Rows from block 8 of the image encoder of a small contrastive image-text model, named by matrix and row number. Rows with one number belong to one neuron. Each number is 50 + 10 x the weight over its row's rms, rounded and kept within 0 to 99. All counts start at 0.
After each neuron's rows are labels from the 100 images, of 14848, where the neuron reaches its highest value: "peak at" is the part of the image that holds the peak. Only what is clearly more common there than usual is listed. The data: photos with spoken descriptions (Open Images, Localized Narratives). In brackets: how many of the 100.
# fc1: MLP up (encoder.blocks.8.mlp.fc1.weight, 1152x384), inputs 154-230
# fc2: MLP down (encoder.blocks.8.mlp.fc2.weight, 384x1152, transposed), outputs 154-230

fc1.424:39 61 53 52 47 60 41 49 41 62 41 44 65 43 53 35 63 62 55 64 57 67 61 36 57 57 57 64 52 43 41 61 33 52 51 59 43 51 66 44 38 58 43 63 43 46 34 45 43 42 51 46 51 48 27 53 38 41 53 60 59 60 41 50 46 42 41 58 58 48 32 58 60 55 55 58 23
fc2.424:49 56 53 68 38 44 59 65 56 58 36 49 33 70 46 49 52 33 40 48 51 45 56 56 58 60 31 52 54 35 69 45 52 66 47 48 54 56 45 41 49 56 30 54 46 53 49 65 43 66 57 57 38 28 61 43 59 53 47 52 40 51 59 39 43 50 51 52 42 56 59 64 45 61 34 58 59
peak at: middle right (28)

fc1.594:63 33 56 57 46 37 44 51 46 47 61 51 59 39 73 36 66 46 60 53 59 53 51 70 60 59 55 46 55 74 52 44 43 56 45 52 55 41 38 51 59 57 55 45 41 37 55 47 57 28 23 40 58 42 49 43 74 56 53 49 40 59 63 53 51 53 41 56 45 54 51 47 36 63 46 50 49
fc2.594:37 46 63 61 40 41 41 58 58 44 53 61 64 60 53 57 44 57 48 44 57 56 66 66 61 47 61 49 37 43 57 50 42 60 48 43 49 58 36 39 66 55 51 52 51 54 39 70 56 71 55 40 47 55 42 52 38 45 49 54 43 43 57 44 42 41 52 46 48 56 56 57 62 57 65 59 46
peak at: top left (58)

fc1.117:48 48 55 67 50 50 55 34 40 31 56 31 53 41 48 44 41 44 44 60 59 56 52 42 37 53 39 64 52 61 35 62 26 46 50 62 63 66 54 41 56 67 59 51 36 60 62 61 59 53 42 48 40 38 51 51 48 53 50 47 42 62 52 65 35 58 34 71 71 47 52 56 40 58 42 44 26
fc2.117:46 36 59 54 40 39 54 54 55 39 54 45 39 53 50 45 47 51 52 47 49 44 44 51 36 60 52 49 53 43 49 56 38 47 50 56 32 53 48 47 49 34 40 43 48 49 50 56 51 61 66 54 40 62 39 41 46 53 42 55 71 48 36 52 41 27 60 59 40 43 38 29 61 39 48 51 34
peak at: top right (34)

fc1.192:41 66 48 40 53 46 48 51 32 62 41 55 36 57 46 56 39 47 49 47 39 53 50 42 41 50 50 54 46 67 45 39 49 64 45 56 52 38 37 34 38 64 42 51 51 57 47 48 39 29 62 55 61 59 33 40 49 41 64 43 44 57 55 33 60 56 48 48 54 29 63 69 37 42 59 43 55
fc2.192:57 50 71 50 39 32 46 59 39 67 45 56 41 52 49 64 44 45 40 62 38 47 59 49 33 47 57 60 65 51 47 31 50 59 57 49 47 36 45 57 62 37 66 49 47 50 47 51 55 41 68 27 54 66 48 57 41 53 46 39 53 32 62 57 48 38 49 42 69 45 27 46 45 59 49 72 50
peak at: bottom left (31)

fc1.604:41 46 64 39 47 49 58 48 54 46 40 58 31 45 55 48 68 50 40 56 51 38 45 45 39 45 53 48 58 48 56 39 68 40 39 44 53 00 46 64 34 35 52 55 49 31 58 47 36 62 42 38 39 52 55 44 39 60 38 52 66 63 44 44 31 61 42 41 62 51 63 45 60 57 42 73 62
fc2.604:32 54 39 42 48 51 53 50 62 45 40 58 70 47 60 39 37 61 41 69 75 30 40 50 51 34 57 48 56 41 40 42 55 40 63 43 70 54 47 52 56 73 21 34 57 42 59 45 42 61 63 44 51 55 53 54 44 58 39 36 36 38 55 53 41 52 47 67 49 39 38 55 43 54 46 48 49
peak at: bottom right (56)

fc1.375:41 62 52 36 33 61 64 69 49 58 38 56 54 75 59 64 53 50 54 40 52 49 69 46 44 38 50 51 53 57 33 48 48 53 56 41 55 61 44 44 48 38 42 50 48 64 77 57 67 47 34 34 56 65 38 43 45 38 64 50 50 57 49 46 38 47 45 57 51 40 50 45 74 59 54 49 49
fc2.375:41 60 71 60 50 49 41 48 42 54 40 39 57 51 41 50 55 41 51 55 53 60 57 39 43 36 44 54 60 52 56 66 64 48 62 58 52 49 58 56 57 55 45 57 45 52 35 28 58 57 50 49 42 49 57 39 57 37 45 50 62 52 48 57 32 24 48 42 52 55 46 50 48 60 56 48 52
peak at: top left (41)

fc1.150:67 52 46 65 53 53 52 50 54 50 48 61 66 45 55 68 48 59 47 58 51 39 64 47 56 57 37 42 52 57 35 46 53 51 57 47 48 69 66 61 51 37 58 57 54 59 48 46 65 47 46 58 25 50 38 45 60 64 60 76 70 52 48 45 69 64 43 38 23 48 57 52 52 51 57 38 37
fc2.150:59 57 45 35 53 59 44 34 38 62 41 69 37 57 54 49 71 56 65 80 53 50 48 45 46 43 44 46 57 11 55 64 56 57 44 61 47 34 50 46 62 47 29 57 42 57 41 74 47 65 53 58 57 37 44 44 48 47 46 45 48 59 44 58 63 61 42 69 49 46 45 56 38 38 54 57 47
peak at: top right (37)

fc1.351:42 58 40 65 66 43 43 53 39 51 46 67 66 44 52 46 34 34 51 50 51 56 43 41 38 53 43 50 49 41 52 39 44 35 74 35 58 59 52 61 46 36 61 45 50 31 41 52 59 43 56 54 47 39 63 49 50 44 58 31 50 62 50 76 56 69 46 68 56 16 54 45 66 48 48 55 66
fc2.351:56 61 37 63 48 42 44 53 39 48 67 40 54 52 48 54 62 41 41 50 45 51 47 47 47 39 45 33 33 45 50 67 63 43 61 33 54 47 71 38 46 52 40 38 43 73 46 55 44 34 42 42 42 43 55 63 53 69 63 39 61 65 66 47 52 46 42 52 49 56 41 41 44 44 31 45 44
peak at: top centre (37); top right (33)

fc1.499:49 54 61 45 39 38 47 34 58 49 43 43 43 38 42 37 62 60 43 51 55 44 39 45 47 52 55 46 52 55 59 40 54 54 57 50 52 59 48 46 69 60 57 43 61 61 18 50 44 73 56 67 26 44 60 53 61 54 44 46 47 62 44 41 64 45 39 55 53 59 40 42 42 56 45 51 50
fc2.499:39 45 54 46 51 52 36 45 31 49 42 56 55 46 57 38 43 54 50 35 46 65 51 46 43 37 49 48 41 53 51 49 55 49 49 46 50 59 35 48 44 35 39 51 32 46 47 61 61 44 25 55 31 50 52 36 55 55 57 51 43 49 47 39 37 35 42 45 47 61 61 61 72 42 44 32 57
peak at: centre (34)

fc1.317:60 61 54 58 56 48 38 59 41 47 57 74 62 46 47 55 57 67 55 51 37 47 66 39 58 38 47 62 33 59 47 57 54 35 56 42 48 61 55 48 49 34 38 50 60 63 47 48 53 54 55 45 58 45 37 59 45 49 45 38 59 66 33 54 47 56 40 46 51 53 46 69 45 29 37 58 49
fc2.317:55 30 51 49 53 40 51 55 73 50 45 46 44 48 47 45 61 37 50 47 47 42 53 56 39 52 68 50 47 21 43 38 44 33 62 39 54 41 56 54 48 35 49 43 50 45 68 40 59 51 45 52 51 64 44 56 55 57 40 77 43 43 46 63 47 63 41 59 46 53 62 56 56 34 45 55 46
peak at: bottom centre (30)

fc1.404:37 59 40 61 52 55 57 50 41 72 53 41 51 57 52 59 38 47 49 56 54 66 68 49 40 65 54 46 49 59 43 70 58 42 54 43 60 59 45 46 47 32 60 46 59 48 51 59 53 39 45 55 49 62 45 49 36 40 55 55 43 67 51 65 55 43 33 52 52 68 51 57 56 51 53 46 41
fc2.404:52 51 65 50 62 59 38 46 34 63 43 40 35 52 54 52 33 56 55 53 42 54 77 57 39 51 41 63 59 46 45 39 71 53 68 47 64 44 52 65 55 54 52 34 58 58 30 42 34 61 46 48 55 58 48 51 53 57 46 47 48 59 56 51 83 59 48 49 30 28 76 40 64 54 57 54 55
peak at: top right (67)

fc1.737:56 54 40 65 62 53 58 70 51 51 47 48 66 44 54 57 50 57 51 56 42 43 46 68 34 51 44 46 51 46 43 50 52 54 46 40 73 66 39 45 53 41 41 52 53 35 55 33 56 42 57 59 51 55 50 42 49 51 51 53 47 54 30 58 47 47 64 45 50 51 52 32 54 53 38 56 49
fc2.737:46 47 48 67 48 54 42 55 50 54 41 73 39 68 58 39 46 49 47 49 48 47 50 45 47 34 45 45 67 56 55 41 40 40 31 63 56 68 42 46 64 43 64 53 61 57 69 46 52 50 37 43 56 30 61 62 69 54 57 61 44 41 31 42 41 61 63 53 51 32 61 55 47 57 40 63 52
peak at: centre (41)

fc1.306:67 35 35 48 52 43 37 34 57 46 40 59 56 44 63 36 50 53 61 57 55 47 63 37 52 50 43 35 38 38 58 61 45 43 30 46 62 46 51 60 54 71 41 64 63 48 31 38 46 59 48 51 62 54 41 44 31 30 48 36 61 32 36 57 53 32 47 58 51 43 54 40 61 40 45 38 60
fc2.306:63 48 49 46 39 59 58 47 54 59 52 46 58 39 50 62 44 41 41 47 44 48 46 51 60 46 41 47 30 51 49 68 57 65 64 73 50 46 54 62 18 37 33 39 59 37 46 49 44 49 66 66 54 40 63 48 66 47 62 35 47 55 53 53 54 50 49 48 56 42 51 62 42 46 64 35 37
peak at: top left (53); middle left (30)

fc1.4:54 51 41 47 66 52 31 39 51 66 45 52 54 41 54 42 62 48 57 54 54 42 45 41 62 40 51 54 68 47 33 57 64 46 44 63 58 52 39 59 38 52 47 24 59 56 43 44 70 61 66 44 53 42 51 40 61 55 38 52 68 46 42 62 46 32 50 59 29 57 41 58 45 44 46 60 64
fc2.4:52 48 67 59 69 44 46 60 54 63 52 45 54 63 41 33 34 50 32 44 56 44 51 60 43 56 56 57 34 34 54 53 40 45 51 36 61 41 44 44 53 38 68 53 51 52 34 40 55 64 63 52 43 41 45 57 61 64 61 38 46 50 49 41 42 59 58 60 50 52 54 43 50 63 60 53 60
peak at: top right (27)

fc1.615:56 49 63 50 46 43 47 46 28 54 45 55 29 71 76 44 71 50 39 46 51 51 70 56 62 64 48 52 52 34 44 48 47 47 55 46 40 50 35 34 43 67 67 40 55 68 49 54 87 44 54 43 76 67 45 62 53 40 40 38 40 40 50 55 60 49 44 48 65 48 48 40 54 46 54 63 40
fc2.615:55 31 51 66 46 49 58 59 61 33 51 34 49 51 30 40 61 38 52 34 40 34 39 41 51 58 37 37 50 53 54 52 48 46 48 42 61 48 60 64 57 42 59 45 63 49 71 51 68 52 58 52 48 57 37 63 51 39 55 60 64 47 57 64 49 57 43 47 46 45 50 48 52 35 54 53 44
peak at: middle left (32)

fc1.621:49 53 40 60 26 54 40 59 38 46 37 50 62 29 38 48 39 69 62 45 52 56 63 47 51 43 48 67 65 44 36 39 45 45 50 50 50 57 33 46 51 54 53 59 51 44 52 45 49 42 61 57 63 56 31 39 43 37 42 59 41 60 49 43 53 57 64 50 59 49 22 49 54 53 38 42 45
fc2.621:61 44 43 64 47 50 56 41 46 52 49 57 61 51 55 60 48 56 42 56 44 38 57 44 41 42 56 51 38 42 34 48 55 37 67 53 46 66 56 59 44 57 62 38 48 38 55 33 47 45 49 70 45 43 47 50 57 59 40 27 63 49 52 42 43 32 65 38 38 46 60 52 34 52 59 42 43
peak at: bottom left (39)

fc1.223:46 44 19 47 38 47 64 57 47 39 67 47 50 57 46 58 61 36 60 57 40 40 29 39 46 46 61 53 56 53 56 56 52 57 64 48 55 58 47 58 47 51 56 66 50 48 33 73 56 56 52 58 59 36 41 39 55 61 57 61 58 49 61 67 64 32 44 33 52 43 43 51 57 45 36 54 40
fc2.223:49 56 36 41 58 49 47 34 59 40 33 63 51 56 38 67 58 72 62 51 45 50 41 56 66 57 51 49 48 60 59 51 60 44 47 37 51 40 54 56 51 59 44 65 73 47 73 47 52 39 56 50 44 61 41 46 43 30 42 67 51 65 66 37 72 46 50 63 44 58 61 50 59 61 69 52 60
peak at: top centre (38); top right (36)

fc1.620:51 45 34 40 55 66 63 64 35 54 41 57 58 47 68 56 48 56 68 51 28 69 47 49 56 46 58 45 41 48 42 55 53 50 67 41 36 66 38 57 27 43 56 50 36 57 56 53 48 48 48 47 53 51 47 20 62 57 49 58 30 53 57 59 54 49 57 59 59 46 48 34 39 58 58 53 45
fc2.620:50 53 56 45 39 56 41 44 65 60 49 62 69 51 36 52 39 57 43 49 32 48 66 33 32 60 54 68 34 46 53 70 36 48 47 72 42 31 41 64 65 51 31 56 56 46 51 41 64 43 47 40 57 50 70 51 60 42 63 56 49 39 62 39 59 52 66 59 39 51 56 52 56 62 55 36 57
peak at: bottom left (31)

fc1.330:43 64 45 46 54 61 52 54 37 44 55 62 47 66 70 51 52 59 57 63 54 63 49 58 65 57 42 47 60 56 48 71 61 65 61 63 61 45 38 54 56 53 46 57 42 58 62 44 68 42 40 56 52 49 45 54 51 52 47 28 47 53 34 60 42 33 43 38 46 49 42 48 60 53 55 55 50
fc2.330:57 61 60 50 42 58 34 67 42 44 42 51 32 53 50 58 54 46 53 47 54 57 55 68 49 44 55 61 37 64 45 39 55 56 45 43 49 39 47 50 60 31 37 40 57 23 58 67 64 57 68 43 57 55 69 63 53 39 69 38 60 42 48 59 55 60 43 49 52 45 38 49 31 52 62 48 43
peak at: middle right (34)

fc1.75:48 57 38 37 40 40 47 55 29 51 45 47 65 25 48 55 74 62 61 35 47 54 48 59 37 54 26 51 47 52 51 59 55 43 56 35 63 59 67 44 49 64 49 64 37 47 59 48 54 55 49 51 54 57 54 44 44 43 54 55 59 32 42 56 60 44 45 46 48 56 52 35 58 54 53 57 57
fc2.75:48 58 53 47 50 31 56 45 56 58 27 32 41 41 51 56 58 60 46 48 54 35 44 59 64 64 43 60 38 66 57 51 27 38 74 59 54 61 51 44 52 59 43 50 46 42 49 40 67 54 47 48 68 45 29 45 60 59 43 58 51 68 78 44 58 46 53 57 55 40 60 67 47 50 51 52 48
peak at: bottom centre (52)

fc1.307:73 48 54 51 52 57 42 70 45 48 58 49 54 64 55 57 50 52 66 46 42 51 57 46 51 47 63 35 60 65 52 30 66 48 48 67 46 56 46 53 45 48 55 41 60 68 66 49 56 56 66 61 55 68 32 45 41 61 64 49 48 44 46 43 42 54 51 48 58 73 51 47 58 59 57 56 48
fc2.307:56 52 62 48 57 41 43 38 55 54 53 59 51 71 59 64 49 52 50 51 54 33 43 64 40 40 55 72 58 67 54 58 60 37 45 55 51 54 48 51 48 59 46 53 63 46 65 64 47 57 35 64 51 42 57 25 51 49 54 44 49 58 62 50 54 50 35 43 62 50 42 50 43 52 57 52 48
peak at: middle left (38); top left (28)

fc1.91:53 53 44 53 53 49 44 65 44 39 54 43 60 64 46 50 13 78 46 53 57 70 43 62 60 54 58 65 39 52 57 58 30 41 50 54 42 60 64 52 53 55 41 57 51 57 49 45 57 57 62 49 49 55 57 45 53 50 44 56 51 63 37 45 50 61 63 54 64 39 37 59 53 55 69 69 37
fc2.91:50 47 52 69 63 51 44 45 43 43 41 50 50 69 61 50 60 52 47 58 47 45 55 65 35 47 52 35 38 50 49 48 51 41 38 22 38 57 56 42 61 58 44 44 47 49 47 54 62 50 22 59 58 53 56 59 53 34 57 43 47 38 58 52 62 36 33 54 47 39 40 36 39 44 41 44 20
peak at: top centre (56)

fc1.695:36 48 57 46 48 69 74 56 41 47 60 50 48 51 58 45 53 48 68 25 46 38 43 43 61 73 66 37 56 43 36 55 66 72 31 50 69 47 36 24 37 57 59 53 37 33 40 50 64 43 73 35 49 66 69 59 53 53 37 47 63 48 66 46 48 46 57 44 47 57 43 40 50 70 51 57 47
fc2.695:50 55 46 47 38 40 43 52 60 66 52 35 51 41 38 59 52 44 43 40 53 46 53 60 66 41 69 39 53 51 46 43 64 72 47 54 61 61 61 50 48 76 46 67 50 48 67 50 52 42 43 54 52 50 43 58 65 39 54 43 55 58 33 48 33 47 53 49 40 39 48 67 51 47 50 40 44
peak at: top right (39)

fc1.670:60 54 56 58 58 38 59 51 51 61 59 56 52 55 61 65 49 55 57 59 60 63 46 57 49 67 57 47 40 64 38 53 44 59 43 52 54 71 47 49 49 59 71 56 65 44 42 48 63 56 50 60 40 49 58 58 48 64 44 61 57 80 25 51 46 60 46 36 34 37 53 57 58 36 71 65 49
fc2.670:62 52 55 45 40 55 66 54 68 43 40 40 49 47 47 46 38 43 52 52 44 50 34 44 43 54 53 45 60 52 58 52 51 62 52 42 56 27 49 59 57 47 48 36 54 52 43 51 47 48 38 54 48 64 34 39 65 52 62 32 51 36 42 56 61 63 45 39 47 40 38 57 54 41 59 57 42
peak at: top right (43); bottom right (29)

fc1.376:59 27 53 40 45 53 41 38 49 39 36 62 53 44 55 41 68 51 42 33 47 55 68 35 68 36 35 26 66 49 57 30 43 42 49 50 40 22 43 60 54 59 59 51 31 44 70 52 36 59 52 47 61 53 48 34 56 44 58 72 66 54 52 47 61 57 66 49 50 47 57 55 44 46 50 49 68
fc2.376:46 51 53 35 37 77 44 55 66 50 47 38 64 70 56 54 66 67 47 42 38 48 36 55 59 46 37 45 51 63 62 37 46 39 40 74 45 51 58 55 64 45 69 51 49 40 38 38 56 61 44 56 45 61 47 63 54 72 42 43 70 67 73 58 56 54 33 42 46 54 42 54 55 51 53 57 57
peak at: middle left (38)

fc1.513:56 70 51 33 35 45 61 51 42 50 65 50 66 58 48 46 39 68 74 51 51 53 42 50 58 46 40 60 49 45 59 30 45 65 64 48 42 31 41 54 54 44 50 56 57 54 44 55 29 67 60 62 44 39 36 57 49 62 48 41 46 64 45 57 49 45 66 35 46 54 39 30 46 57 53 55 40
fc2.513:42 46 60 43 45 48 46 65 52 59 48 43 52 49 54 53 39 50 64 37 63 37 26 45 46 43 58 32 34 32 52 36 40 36 52 47 40 58 66 51 72 32 33 38 45 57 44 53 42 42 38 59 42 46 37 44 50 44 56 41 56 51 68 54 53 56 50 56 41 45 51 44 62 47 48 67 38
peak at: bottom left (59)

fc1.672:32 54 54 35 57 51 54 53 59 48 51 56 48 33 56 50 56 51 48 45 59 51 41 66 57 39 46 52 37 70 73 51 44 61 71 39 60 41 67 53 37 52 59 71 49 54 58 39 54 38 45 56 36 41 54 61 58 48 51 46 48 32 36 59 53 61 38 56 55 54 38 75 50 45 43 46 55
fc2.672:37 37 59 48 56 49 62 57 49 54 33 41 47 52 42 60 54 48 39 51 60 41 50 56 54 51 44 54 68 61 48 54 60 42 60 48 45 47 45 46 56 43 61 63 53 28 48 44 61 62 34 60 49 30 46 60 63 28 45 60 51 40 49 37 60 52 54 74 33 48 43 30 51 46 43 36 54
peak at: bottom right (29)

fc1.741:45 56 57 62 65 57 59 65 23 50 36 64 52 51 49 53 49 50 61 54 66 57 27 48 47 50 51 42 59 45 49 33 50 41 64 49 50 51 55 44 51 52 60 56 48 62 41 47 41 48 50 53 52 58 36 40 54 54 45 63 49 40 30 60 42 56 49 59 44 62 49 41 51 44 54 38 66
fc2.741:46 44 60 49 38 46 28 40 57 43 47 59 46 48 40 61 51 39 36 49 33 44 67 51 40 37 65 67 57 41 60 59 39 49 53 50 46 39 53 48 51 53 58 57 38 78 41 46 52 43 60 51 39 62 57 66 40 49 55 52 37 46 62 36 70 63 26 55 43 40 52 42 46 64 48 44 42
peak at: bottom left (35)

fc1.560:56 65 68 43 60 42 40 55 50 44 62 50 56 46 62 53 32 52 56 41 52 58 48 49 34 49 55 53 48 38 54 43 57 60 39 43 68 53 50 51 40 67 51 29 31 53 67 36 62 64 64 51 47 39 49 51 47 57 44 43 58 52 51 59 39 68 43 49 54 59 45 39 60 45 51 51 53
fc2.560:48 56 50 56 48 51 61 47 40 47 47 41 51 43 63 65 47 34 52 44 47 39 49 50 32 38 42 50 37 38 58 69 48 61 68 45 47 51 59 61 40 58 62 41 34 46 57 52 54 51 54 50 47 45 47 35 51 65 36 58 61 57 45 74 45 45 62 61 46 63 42 72 42 61 62 57 63
peak at: middle left (38); bottom left (32)

fc1.107:56 31 54 51 51 36 57 55 38 57 68 62 55 41 43 43 56 39 46 56 39 70 72 67 49 42 54 36 47 51 50 49 49 70 60 62 53 63 43 53 48 65 58 29 51 52 45 53 51 43 34 32 38 48 72 63 65 57 57 50 32 45 44 45 54 60 55 43 63 64 48 61 42 41 19 54 45
fc2.107:42 49 54 56 41 59 53 69 51 53 59 49 54 31 38 37 32 64 51 53 52 55 57 34 47 33 49 75 47 47 42 64 45 52 43 47 54 43 54 69 41 56 53 45 65 73 46 44 54 57 53 51 39 55 35 47 60 53 63 52 57 42 47 60 54 61 53 42 54 28 50 55 62 38 46 45 50
peak at: middle right (54)

fc1.224:58 23 55 52 41 68 27 50 61 58 47 34 73 40 52 43 45 53 55 53 48 39 49 61 46 46 49 53 34 38 49 64 33 47 38 29 46 55 58 54 53 52 49 29 56 57 35 42 58 72 61 32 54 63 57 42 41 25 43 48 36 38 51 46 51 53 61 41 48 45 54 48 44 45 48 56 43
fc2.224:57 22 46 61 37 51 65 55 46 38 46 52 55 33 38 53 80 64 55 35 40 54 56 56 54 43 34 41 34 42 50 55 54 61 47 48 48 47 35 56 46 53 57 64 53 52 49 67 49 42 46 62 51 67 29 35 42 54 31 60 40 46 65 40 46 48 63 43 61 56 51 55 33 48 50 58 63
peak at: middle left (27); top left (27)

fc1.458:52 37 43 53 33 74 36 48 58 59 50 65 42 62 57 48 39 39 58 52 54 60 49 74 44 60 42 48 49 50 44 54 49 32 62 45 38 44 47 55 44 55 55 52 57 48 51 49 57 56 64 55 35 59 66 58 63 38 60 52 52 52 41 52 58 46 57 58 35 28 35 55 48 64 39 38 30
fc2.458:31 57 45 39 42 47 57 48 54 55 42 39 47 43 54 39 60 56 45 39 59 46 72 62 33 73 63 34 57 39 44 57 49 56 78 46 51 57 62 47 59 49 43 55 58 50 54 66 50 53 57 51 49 44 63 35 46 51 53 38 47 54 45 59 61 53 38 63 68 47 44 51 58 49 67 46 50
peak at: centre (42)

fc1.72:53 58 37 45 42 54 51 43 47 55 46 73 62 52 24 48 55 73 51 62 57 52 43 46 49 60 55 45 48 57 50 40 42 62 49 70 53 51 53 59 54 50 73 36 50 40 48 64 54 42 42 35 46 68 35 60 38 60 49 64 50 48 66 55 53 33 60 55 53 59 24 41 53 44 48 63 46
fc2.72:57 35 44 45 32 55 57 44 47 47 34 52 73 58 56 50 46 53 57 42 45 33 64 55 47 64 47 39 28 52 61 42 71 40 49 55 43 57 47 55 51 48 28 37 51 43 56 49 54 67 45 67 59 46 61 51 46 36 54 53 45 68 49 48 56 44 47 44 47 55 54 63 44 56 58 61 42
peak at: middle right (33)

fc1.428:67 38 49 36 58 62 45 55 47 46 55 55 44 59 62 49 56 60 43 47 65 56 36 52 44 30 53 60 52 61 54 32 53 47 48 41 67 40 47 54 53 64 56 50 51 50 38 56 55 46 56 56 47 66 48 50 44 48 60 58 59 47 56 40 57 42 66 43 69 51 27 58 56 49 41 37 50
fc2.428:40 59 77 54 35 53 42 39 60 37 44 35 42 61 48 51 61 37 58 63 44 46 48 43 42 57 63 47 48 35 56 40 56 55 47 50 41 58 61 41 48 62 37 51 38 59 39 67 54 47 40 50 33 66 52 55 43 48 55 65 44 48 62 67 44 47 47 45 59 38 58 47 36 45 52 62 51
peak at: bottom left (48)

fc1.262:40 65 44 64 45 45 62 73 52 48 63 51 70 66 50 62 57 67 57 48 40 40 36 25 75 52 39 45 56 56 51 62 53 52 65 44 55 65 46 81 65 59 46 49 46 44 53 43 59 52 44 60 44 70 40 53 53 30 56 44 56 39 66 49 42 56 67 47 39 51 40 47 48 55 58 46 62
fc2.262:63 45 67 57 55 51 39 31 52 59 54 57 54 54 34 47 24 29 53 34 39 46 60 49 44 39 52 45 35 41 43 37 43 45 38 39 58 50 41 45 51 18 63 46 37 49 59 62 40 54 64 59 53 63 48 46 57 31 41 59 42 63 64 51 56 50 56 51 46 58 43 58 45 68 57 68 67
peak at: middle right (39)

fc1.342:59 47 45 44 46 76 41 45 44 48 56 51 51 38 47 51 37 42 42 53 50 52 46 53 41 54 39 66 52 61 42 60 56 45 41 73 49 56 54 34 60 53 36 38 54 59 63 32 64 49 39 67 52 31 58 33 42 48 57 57 42 49 53 42 59 25 53 58 63 54 51 63 52 51 47 50 48
fc2.342:67 36 55 42 54 53 58 42 24 46 40 42 51 43 32 51 35 42 36 42 59 50 45 49 36 45 43 58 25 45 57 41 44 58 65 48 44 33 54 34 60 51 66 50 38 55 42 43 61 42 35 48 42 69 38 64 51 51 53 51 40 57 54 63 54 55 60 43 59 58 46 53 69 48 59 60 45
peak at: centre (31)

fc1.73:46 39 45 46 37 38 61 54 53 45 51 57 59 30 65 32 38 53 41 46 42 47 51 46 45 54 50 41 28 37 56 44 58 34 52 70 58 53 62 52 37 48 42 61 60 52 63 41 47 41 54 48 47 50 45 50 42 37 34 58 47 52 61 57 56 58 53 58 53 46 53 62 46 41 40 64 45
fc2.73:48 37 65 64 51 42 56 35 65 55 56 47 51 47 43 39 59 59 26 51 44 45 25 39 28 36 42 42 56 49 60 74 38 45 58 50 26 38 52 47 39 59 52 46 43 63 28 55 61 51 28 60 42 53 61 58 56 59 64 38 51 41 46 45 45 55 52 62 32 40 67 54 65 54 39 44 46
peak at: top left (50); top right (38)

fc1.364:53 38 60 43 55 53 65 62 52 58 59 58 51 51 52 24 41 35 44 44 46 55 49 61 27 37 63 49 37 64 31 50 43 65 35 43 48 40 61 58 49 41 29 55 61 44 51 57 48 48 57 42 43 54 47 43 58 48 43 49 72 36 63 49 53 36 32 53 54 38 60 39 43 53 45 54 31
fc2.364:42 65 49 47 64 37 65 30 41 57 45 47 69 55 42 59 45 58 43 51 68 53 34 56 45 42 62 39 51 54 54 35 68 62 45 60 72 50 51 60 47 51 49 56 54 44 36 37 69 47 54 53 66 59 56 45 52 61 49 59 47 46 49 67 53 43 44 32 40 37 49 39 53 53 54 37 50
peak at: middle left (31)